From a checkpoint of a small image embedding model: 2.71M parameters.
Rows from block 5, named by matrix and row number. Rows with one number belong to one channel. Each number is 128 + 32 x the weight over the matrix's rms, rounded and kept within 0 to 255. All counts start at 0.
# convs0: first 3x3 conv, stride 2 (model.blocks.5.convs.0.weight, 192x112x3x3), inputs 70-76, a 3x3 kernel for each
# convs1: second 3x3 conv (model.blocks.5.convs.1.weight, 192x192x3x3, transposed), outputs 70-76, a 3x3 kernel for each
convs0.75 [110  82 100 141  74 133 192 122 123 135 125 148 113 149 101 124 103 116 160  95 142 159 111 151 119 116 121 193 157 145 150 106 115 121 107  85 132 108 118 105  51 107  85  58 105 155 130 109 148 147  95 153 124 131 108 137 141 124 144 167 142 149 180]
convs0.76 [136  81 121 130  98 144  92 103 100 105  89 102  89 104 104 133 117 114 106 128 120  98 110 112 118 134 111 100  88  66 118  59 101 105 117 117 148 121 139 122 122  90 109 104 116 126 128 153 121 150 151 141 138 141  93  83  83 117 114 108 146 101 109]
convs0.77 [104  77 115 127  96 110 110 133 141 172 173 196 128 144 142 167 161 139 172 156 114 115 118 104 153 163 153  88  89  89 136 123 144 107 131 121  94 100 123 105 127 175 118 109 141  94 182 151 146 164 129 161 131  86 177 201 163 161 147 138 189 173 168]
convs0.78 [113  85 142  64 103 108 120  95 143  88 115 105  94 147 131  11  78  40 108  89  26 101 140  77 129 125  75 178 181 196 113 159 135 125 163 154 178 228 192 133 145 151 138 200 163 100 101 109  84 137  82 110 129 113 156 163 159 119  98 178 104 116 127]
convs0.79 [159 150 153 171 154 164 180 129 179 138 143 148 139 133 169 172 177 157 132  93 109  92  91 117 114  41  78 137  98 145 118 135 138 124 154 143  39  26  46 101 102 160 150 125 126 148 183 141 165 161 156 124 157 121 148 124 108  88 144  98 141 128  84]
convs0.80 [ 98 105 109  83 145 142  20 113 134  79  74  65  83  53  33 142 129 114 149  96 197 152 124 160 160 113 164 125 144 102 158 132  87 120 146 100 168 149 123 104 161 116 156 177 160 136 102 135 137  98  88  96 136  71 132  58  58 125 116 132 103  79  88]
convs0.81 [219 188 157 138 152 129 142 151 137 135 158 168 127 136 170  86 130 136 179 161 145 150 145 149 127 119 133  99 110 121  91 110 115 100 148 104 147  39  72 158 123  71 151 114 121 161 123 103 175 156 110 146 133 116 142 128 139 161 130 113 142 126 121]
convs0.82 [158 179 190 124 138 168 133 142 132 147 132 152 153 150 167 140 127 129 116 110 144 126  93 128 139 126 134 100 109 112 130 132 130 125 159 142 119 109 130 113 114 139 114 149 145 145  88 117 148 123 168 122  88 149 159 107 117 116  88  88 157  84 131]
convs0.83 [166 149 126 127 133 137 137 123 135  73  99  94  78  78 117  93 122 141 142 104 164 128 104 132 122 113 150 113 142 135 165 148 130 146 145 136 135 123  89 141 160 129 127 123 133 144 116 131 115 115 114  91 106  92 160 112 108 163 147 130 146 151 120]
convs0.84 [181 156 172 106  68 104  80  86  86 114 115 120 110 101 131  97 104 111   0  17  51 157 106 126 115 126 104 133 143 108 126 109  93 133 140 122 184 193 153 155 164 141 141 168 117  66  99  97 129 140 132 125 182 193 139 140 147 161 150 163 154 164 130]
convs0.85 [147 115 172 145 117 148 125  89 127 122 103 126 129 147 139 144 123 146 151 175 138 152 166 156 149 167 139 125 146 137 141 144 145 119 138 141 152 174 155 164 154 184 136 127 134 154 135 129 114 170 122 164 162 150 136 130 137 126 117 119 110 133 110]
convs1.75 [159 164 179 150 169 193 136 151 171 147 133 129 168 153 154 161 164 156  98  95  89 110 100  75 119 104  53 117  99  79 110 103 118 147 133 169 122 127 134 127 137 134 130 127 131 159 143 118 168 149  98 148 142  84 167 128 117 139 152 123  94  88  75]
convs1.76 [126 130 125 101 121  99  87 114  99 111 126 119 129 158 151 130 152 141 106  68  62  61  70  49  88  95  81 138 132 131 129 118 127 145 126 149 121 126 128 110 117 119 122 129 140 133 146 145 121 142 145 125 143 154 141 137 131 138 119  94 140 125 109]
convs1.77 [158 139 119 171 160 139 170 170 158 128 128 158 129 140 153 127 136 139 114 127 113 128 133 113  98 118  87 167 154 143 134 121 129 140 119 190 117 112 105 110 115 126 126 126 127 180 183 181 159 147 167 117 114 146 182 166 131 155 149 158 141 117 116]
convs1.78 [ 80  62  21 114  51  28 110  78  65 129 119  89 117 116 134 146 126 107 119 127 124 125 143 127 118 116 110 134 142 163 174 192 175 140 120 102  87 116 104 100 144 131 130 195 206 116  76  85 124  87  98 127  99 116 154 128 115 153 137 148 129 115 114]
convs1.79 [194 179 184 150 170 122 141 137 131 128 123 114 123 119 132 115 124 148 150 110 116 172 139 172 170 161 127 151 145 102 147 124 125 129 109 117  69  69  79 111 110 115 133 122 116 139 114 153 142 130 140 122 112 133 128 152  85 110 108 100 140 110 118]
convs1.80 [115 133 120 147 164 112 136 133 101 111 115 111  96 126 135 134 145 152 137  95 116 100  89 112  60  77 100 152 119 114 161 140 127 192 154 168 124 140 164 127 134 140 160 166 173 136 131 131 131 147 135 144 160 144  93 102  93 152 113 155 127 124 167]
convs1.81 [ 97 100  91  90 157 143 130 196 180 112  58  79  73 104 114 108  87 122  89 123 119 110 148 157 133 145 156 167 180 168 106  97  90  97  89  57 114 135 100  98  86  87 104  80  73 120 125  99 140 118 103 178 173 168 130 156 119 139 127  98 186 147 147]
convs1.82 [ 77 116 107  99 125 112  63  89 107 122 141 101 106 121  99  92 102  75 131 148 141 129 137 131 123 143 139 140 149 123 146 141 139 118 109 110  98  98 104  67  63  73  94  94 106 184 182 181 177 171 176 162 136 140  98 114 126  98 145 143 121 141 145]
convs1.83 [158 166 161 142 150 152 151 178 173 138 127 132 107 107 122 101 104 115 108  91  72 113 126  77 112 118  99 113 122 128 134 134 136 169 142 139 131 131 123 131 148 132 147 159 144 139 125 119 147 139 140 158 159 171 136 121 146 144 129 160 127 121 150]
convs1.84 [ 98  84 104 132 133 156 161 177 191 172 164 179 154 131 147 142 117 134 186 167 179 168 158 184 177 174 187 137 122 110  78 113 118  82  69  94 143 153 160 173 182 181 167 182 190 130 116 143 128  91 132 153 130 126  97 102 126 109 109 124 112 113 139]
convs1.85 [108 128  87 139 127 114 129 126 128 167 137 175 127 132 163 144 153 169 125 117  96 152 139 120 153 147 114 121 116 115 134 125 129 113 112 113  83  87  53 103 107  77 110 109  95 103  97 110 109 117 126 126 130 132 136 103 125 119 115 117 134 129 124]