{"targets": ["order"], "num_classes": 54, "padding_mode": "reflect", "residual_init": "scaled_by_depth", "lr_schedule": "constant"}
Rows from block 2 of a small image embedding model, named by matrix and row number. Rows with one number belong to one channel. Each number is 500 + 40 x the weight over its row's rms, rounded and kept within 0 to 999. All counts start at 0. Numbers have three digits each.
After each channel's rows are labels from the 100 images, of 14848, where the channel reaches its highest value: "peak at" is the part of the image that holds the peak. Only what is clearly more common there than usual is listed. The data: photos of plants and fungi (iNaturalist). In brackets: how many of the 100.
# convs0: first 3x3 conv, stride 2 (model.blocks.2.convs.0.weight, 112x64x3x3, each kernel summed), inputs 0-63
# convs1: second 3x3 conv (model.blocks.2.convs.1.weight, 112x112x3x3, transposed, each kernel summed), outputs 0-55

convs0.56:481443487465488492490510491479524502500573541471416508543470463421517477470542515522449463487457550522455532447523547494429501506525448486519470440513446412413540451449461432517532479470490530
convs1.56:505541556519536471435466483528502461496510552453442499530555520488486504550481555500500454511491445459515554521510514544519441553502533428518413510443504484432441501505
peak at: top right (40); top left (34)

convs0.28:475490488460506506501512481484450459483535547465452511509439471445526485531508533537427454475554529554530461489565528477499590550554433525491422465528428479519506474438569452431497474524547488
convs1.28:503515570484553482454503455530472446440511540474423494483534494516521533553507503467497458500486458495517584525486565475474399560518568499508489474500503494450490485499
peak at: top left (35); top right (34)

convs0.17:468522511509433536516521461488496407526489465482474450531491496524484479430510462494514555501421460503453505473531440512523471470493500519489594536505453483465473452516462428374475441487518439
convs1.17:480511525490496525535405521461556527536473543465489523503543439514500488509462474461532499506525425448504544480470485422509521513538495384495513489536557530463508524517
peak at: bottom centre (27)

convs0.49:506465438494479449508559502432477448501493460454438548504527507444453535461497394486431531555474465443494501506489456442513479532492407485537555465522496452548461466501514535517537431505522532
convs1.49:445532527439474529625520447542481512533498500482538520480554495499448514431535536463499521522542504504590462507492427493523480583521514532519496504500501497522456466540
peak at: bottom centre (28); centre (27)

convs0.90:512502451439457450467572496515536484523472513526522469474476486502517495476494446484494532418491447522466520575536476521398511468429521448493379512504529520482522488410483519476510515515417476
convs1.90:476436519443490487518500500490492488480520545441489479492515486479516499575459519511453459516458508524518521405445506556447522495444561516484528516464514521532519507559
peak at: top centre (27)

convs0.33:500553534450527491455520456502502482462445424467510446539472468513467434453498441546466471488474535520437484481515448450481498491469428520545494465433508545426464483507406457510519525454427457
convs1.33:517502474536555537415466517481482549482498536535537459532452508499458533482516489541498464508552506420493579542529549482544488502510490463444579467510431430540569488490
peak at: centre (28)

convs0.6:443543547508506430414470440436467474468467505410521480492569502533548497467447538487545536476481522505474471521559489494535456476493485498464480508460497489506523525580444543518396457504466445
convs1.6:526455450518533438468545407479619507514508504522511549457491542532390525488576532525519487535457495560493583541507483470553535511478479496455469437549529461506480559462
peak at: centre (27)