Rows from block 3 of a small image embedding model, named by matrix and row number. Rows with one number belong to one channel. Each number is 500 + 40 x the weight over its row's rms, rounded and kept within 0 to 999. All counts start at 0. Numbers have three digits each.
Before each channel's rows are labels from the 100 images, of 14848, where the channel reaches its highest value: "peak at" is the part of the image that holds the peak. Only what is clearly more common there than usual is listed. The data: photos of plants and fungi (iNaturalist). In brackets: how many of the 100.
# convs0: first 3x3 conv (model.blocks.3.convs.0.weight, 112x112x3x3, each kernel summed), inputs 56-111
# convs1: second 3x3 conv (model.blocks.3.convs.1.weight, 112x112x3x3, transposed, each kernel summed), outputs 56-111

peak at: middle right (29)
convs0.104:497543530535495487518482405526507463520518450493510489514500470544475488500480474529433467540519546484361511485537553468543464511449571457495479474476514440409523560434
convs1.104:551519524536561496469479522547503551517511450517494576516464496532495566545528515493494492514487480539469504539411405485406523533583457413562574539571515546511506550507

peak at: middle left (27)
convs0.1:535516423487520528457497487474458475485510472442494475506429449470477527508492467536468487442584518530519500536470481439520491485569486420505464521558490513380518502412
convs1.1:517481559567487559437547467465560460506495517536431526447458554502498504396478516505560552434528540587495530491504515509570522500486569500480479529473568512516458506476

peak at: centre (28)
convs0.16:445505448452448481395489562520576473394502523433489505511495463466471466500550482434475506476519533521513507484511498469440507437487484534527497501493446540560484502522
convs1.16:477536542497502500570413471466503450483497466434528522547487431545523567491504405436483516449567503494523550543462476498471519438481482467562492462439556535533566537470

peak at: middle right (28)
convs0.56:484452502476598539507509515463554436475480484523491452466552446525538483473471451522533516474493532455494450561475479511503487489476494523455466507431505467477506427543
convs1.56:494484536440467475491511494498429503465446490474488542480513490515498510541574488514445497569559448479423489395516471442496421543549511523528488545374495527539493459464

peak at: middle right (29)
convs0.32:504569481500457518568444532469530476518481589509496507538523569476498448468532513496499476414470524471499507473471537578534522532546457461520490434579494497473485455528
convs1.32:454545520559482516539465480522435521537564476534496489531464521506417407421517516526485490436569521535503582520531573537569487520489441506491537411491491458480451473493

peak at: middle right (28)
convs0.101:530485493454564455542529492536510435500451576483456470484503481560469515469448462486526451503513508428472480488478472503476534519504518413580527485569523448476510518494
convs1.101:503512539428512484477489532517438534499522528478437588497485510422526529524537464512462465504466445534423459447496487475528460517487483481503432529457509494468442372528

peak at: top centre (32)
convs0.34:476467477530505433502528473520469489433506471512453507454442523457448544538477584403407476503511454464517543467520434469444502480501481508511501542565438533472499555500
convs1.34:443525517540549556434488505504510445542439480493468510541532517535488522465547509501545483470524512522506524484570546524486554471510571523558480572464542486503491469466

peak at: centre (31)
convs0.84:436495569498517516547422541477472507469453518510542470418523468492471559521493488454515476408536504480526477478513456485452459404503523492513534341483461552542507577485
convs1.84:550479419434506490420454519536444541484509485498503484538472482519534557548453544556456471476523545485517470436515523496537510479489500446547489474536444493536546407485