A small image embedding model, trained from scratch.
Training: ademamix at rate 0.0007, 10400 steps, batches of 256, held-out accuracy 33%.
Rows from block 5 of a small image embedding model, named by matrix and row number. Rows with one number belong to one channel. Each number is 500 + 25 x the weight over its row's rms, rounded and kept within 0 to 999. All counts start at 0. Numbers have three digits each. After the name is the row's rms in percent of the matrix's.
After each channel's rows are labels from the 100 images, of 14848, where the channel reaches its highest value: "colour at peak" is the nearest of a few named colours to the mean colour under the peak. Only what is clearly more common there than usual is listed. The data: photos of plants and fungi (iNaturalist). In brackets: how many of the 100, against the usual share in percent.
# convs0: first 3x3 conv, stride 2 (model.blocks.5.convs.0.weight, 192x112x3x3, each kernel summed), inputs 56-111
# convs1: second 3x3 conv (model.blocks.5.convs.1.weight, 192x192x3x3, transposed, each kernel summed), outputs 64-127

convs0.29 120:521489504486513545502482478541468531493490480541521556524493491491477525506470491435532511512513465514494514521480485536511501494530510491523526487512498492502509491501
convs1.29 112:508482471497511502507525481514486529520477480491480493504484496515514498489482491502488502504482502508553491504513504496512491516487511497488527486513452510507502503516497494482509553512504516
colour at peak: brown (70 vs 35.7)

convs0.101 092:508519516506493521467501444475489502518485547534497488504488471488447508473519534496475501505505506503522513475520462519486540515507489471539512528544497477536499459545
convs1.101 101:476516532500498499528486463526489521472495507491449529510506522487490485490522525506471443528518495546475458533477521483510521518531505498496482494502482543525491501477511522480510500454518488
colour at peak: brown (74 vs 35.7)

convs0.146 135:526529529537536533510512462507509518514496491502510537550501521503523514495552524494534490535526507560521510544513549523513513518533519496514538533519533497512543541524
convs1.146 107:517500543494490493556477483507506467504547482499514499526471495498524519503463507529495511498495516473542530476480521491505484481520497499496467482496489523523557521501517485490427450514482453
colour at peak: grey (81 vs 50.1)

convs0.95 108:510497472508531443497517476504515512529520494503499499511478471515496509496486533468512483496515475479515464515421514493479513476516461479526512489493534520521504515531
convs1.95 099:501519463492499496500519494453504504494481521493509464522516510516463516512469513514515504491519498532528506526519519537535513483517507532507516491529477463503463515500494484427528518486492536
colour at peak: brown (61 vs 35.7)

convs0.72 081:517471534501475464457498546477487486462499494484483506526471454515476492470494516523529499497439510512491478549490487485504531514505489516506456484503540495513498421464
convs1.72 116:515416520494534464513504521477516477455474459493487538464481515516511475539475479508448481522511517500466478488491456461499467528512519476466474455512496507517534481531514471494467550512503441
colour at peak: brown (60 vs 35.7)

convs0.82 100:533454497463534490511493452523505525484523528519495498497500486541524505518484471517481507502448503501483513474475518481486475531511476497488500501439485492451477498497
convs1.82 099:443507495474510507469477509503457543497520512515517506524502517519485491525513485527513480494470510510546519473456474485522477517508506438492511512529505514495510487510501527513490527485505505
colour at peak: brown (71 vs 35.7)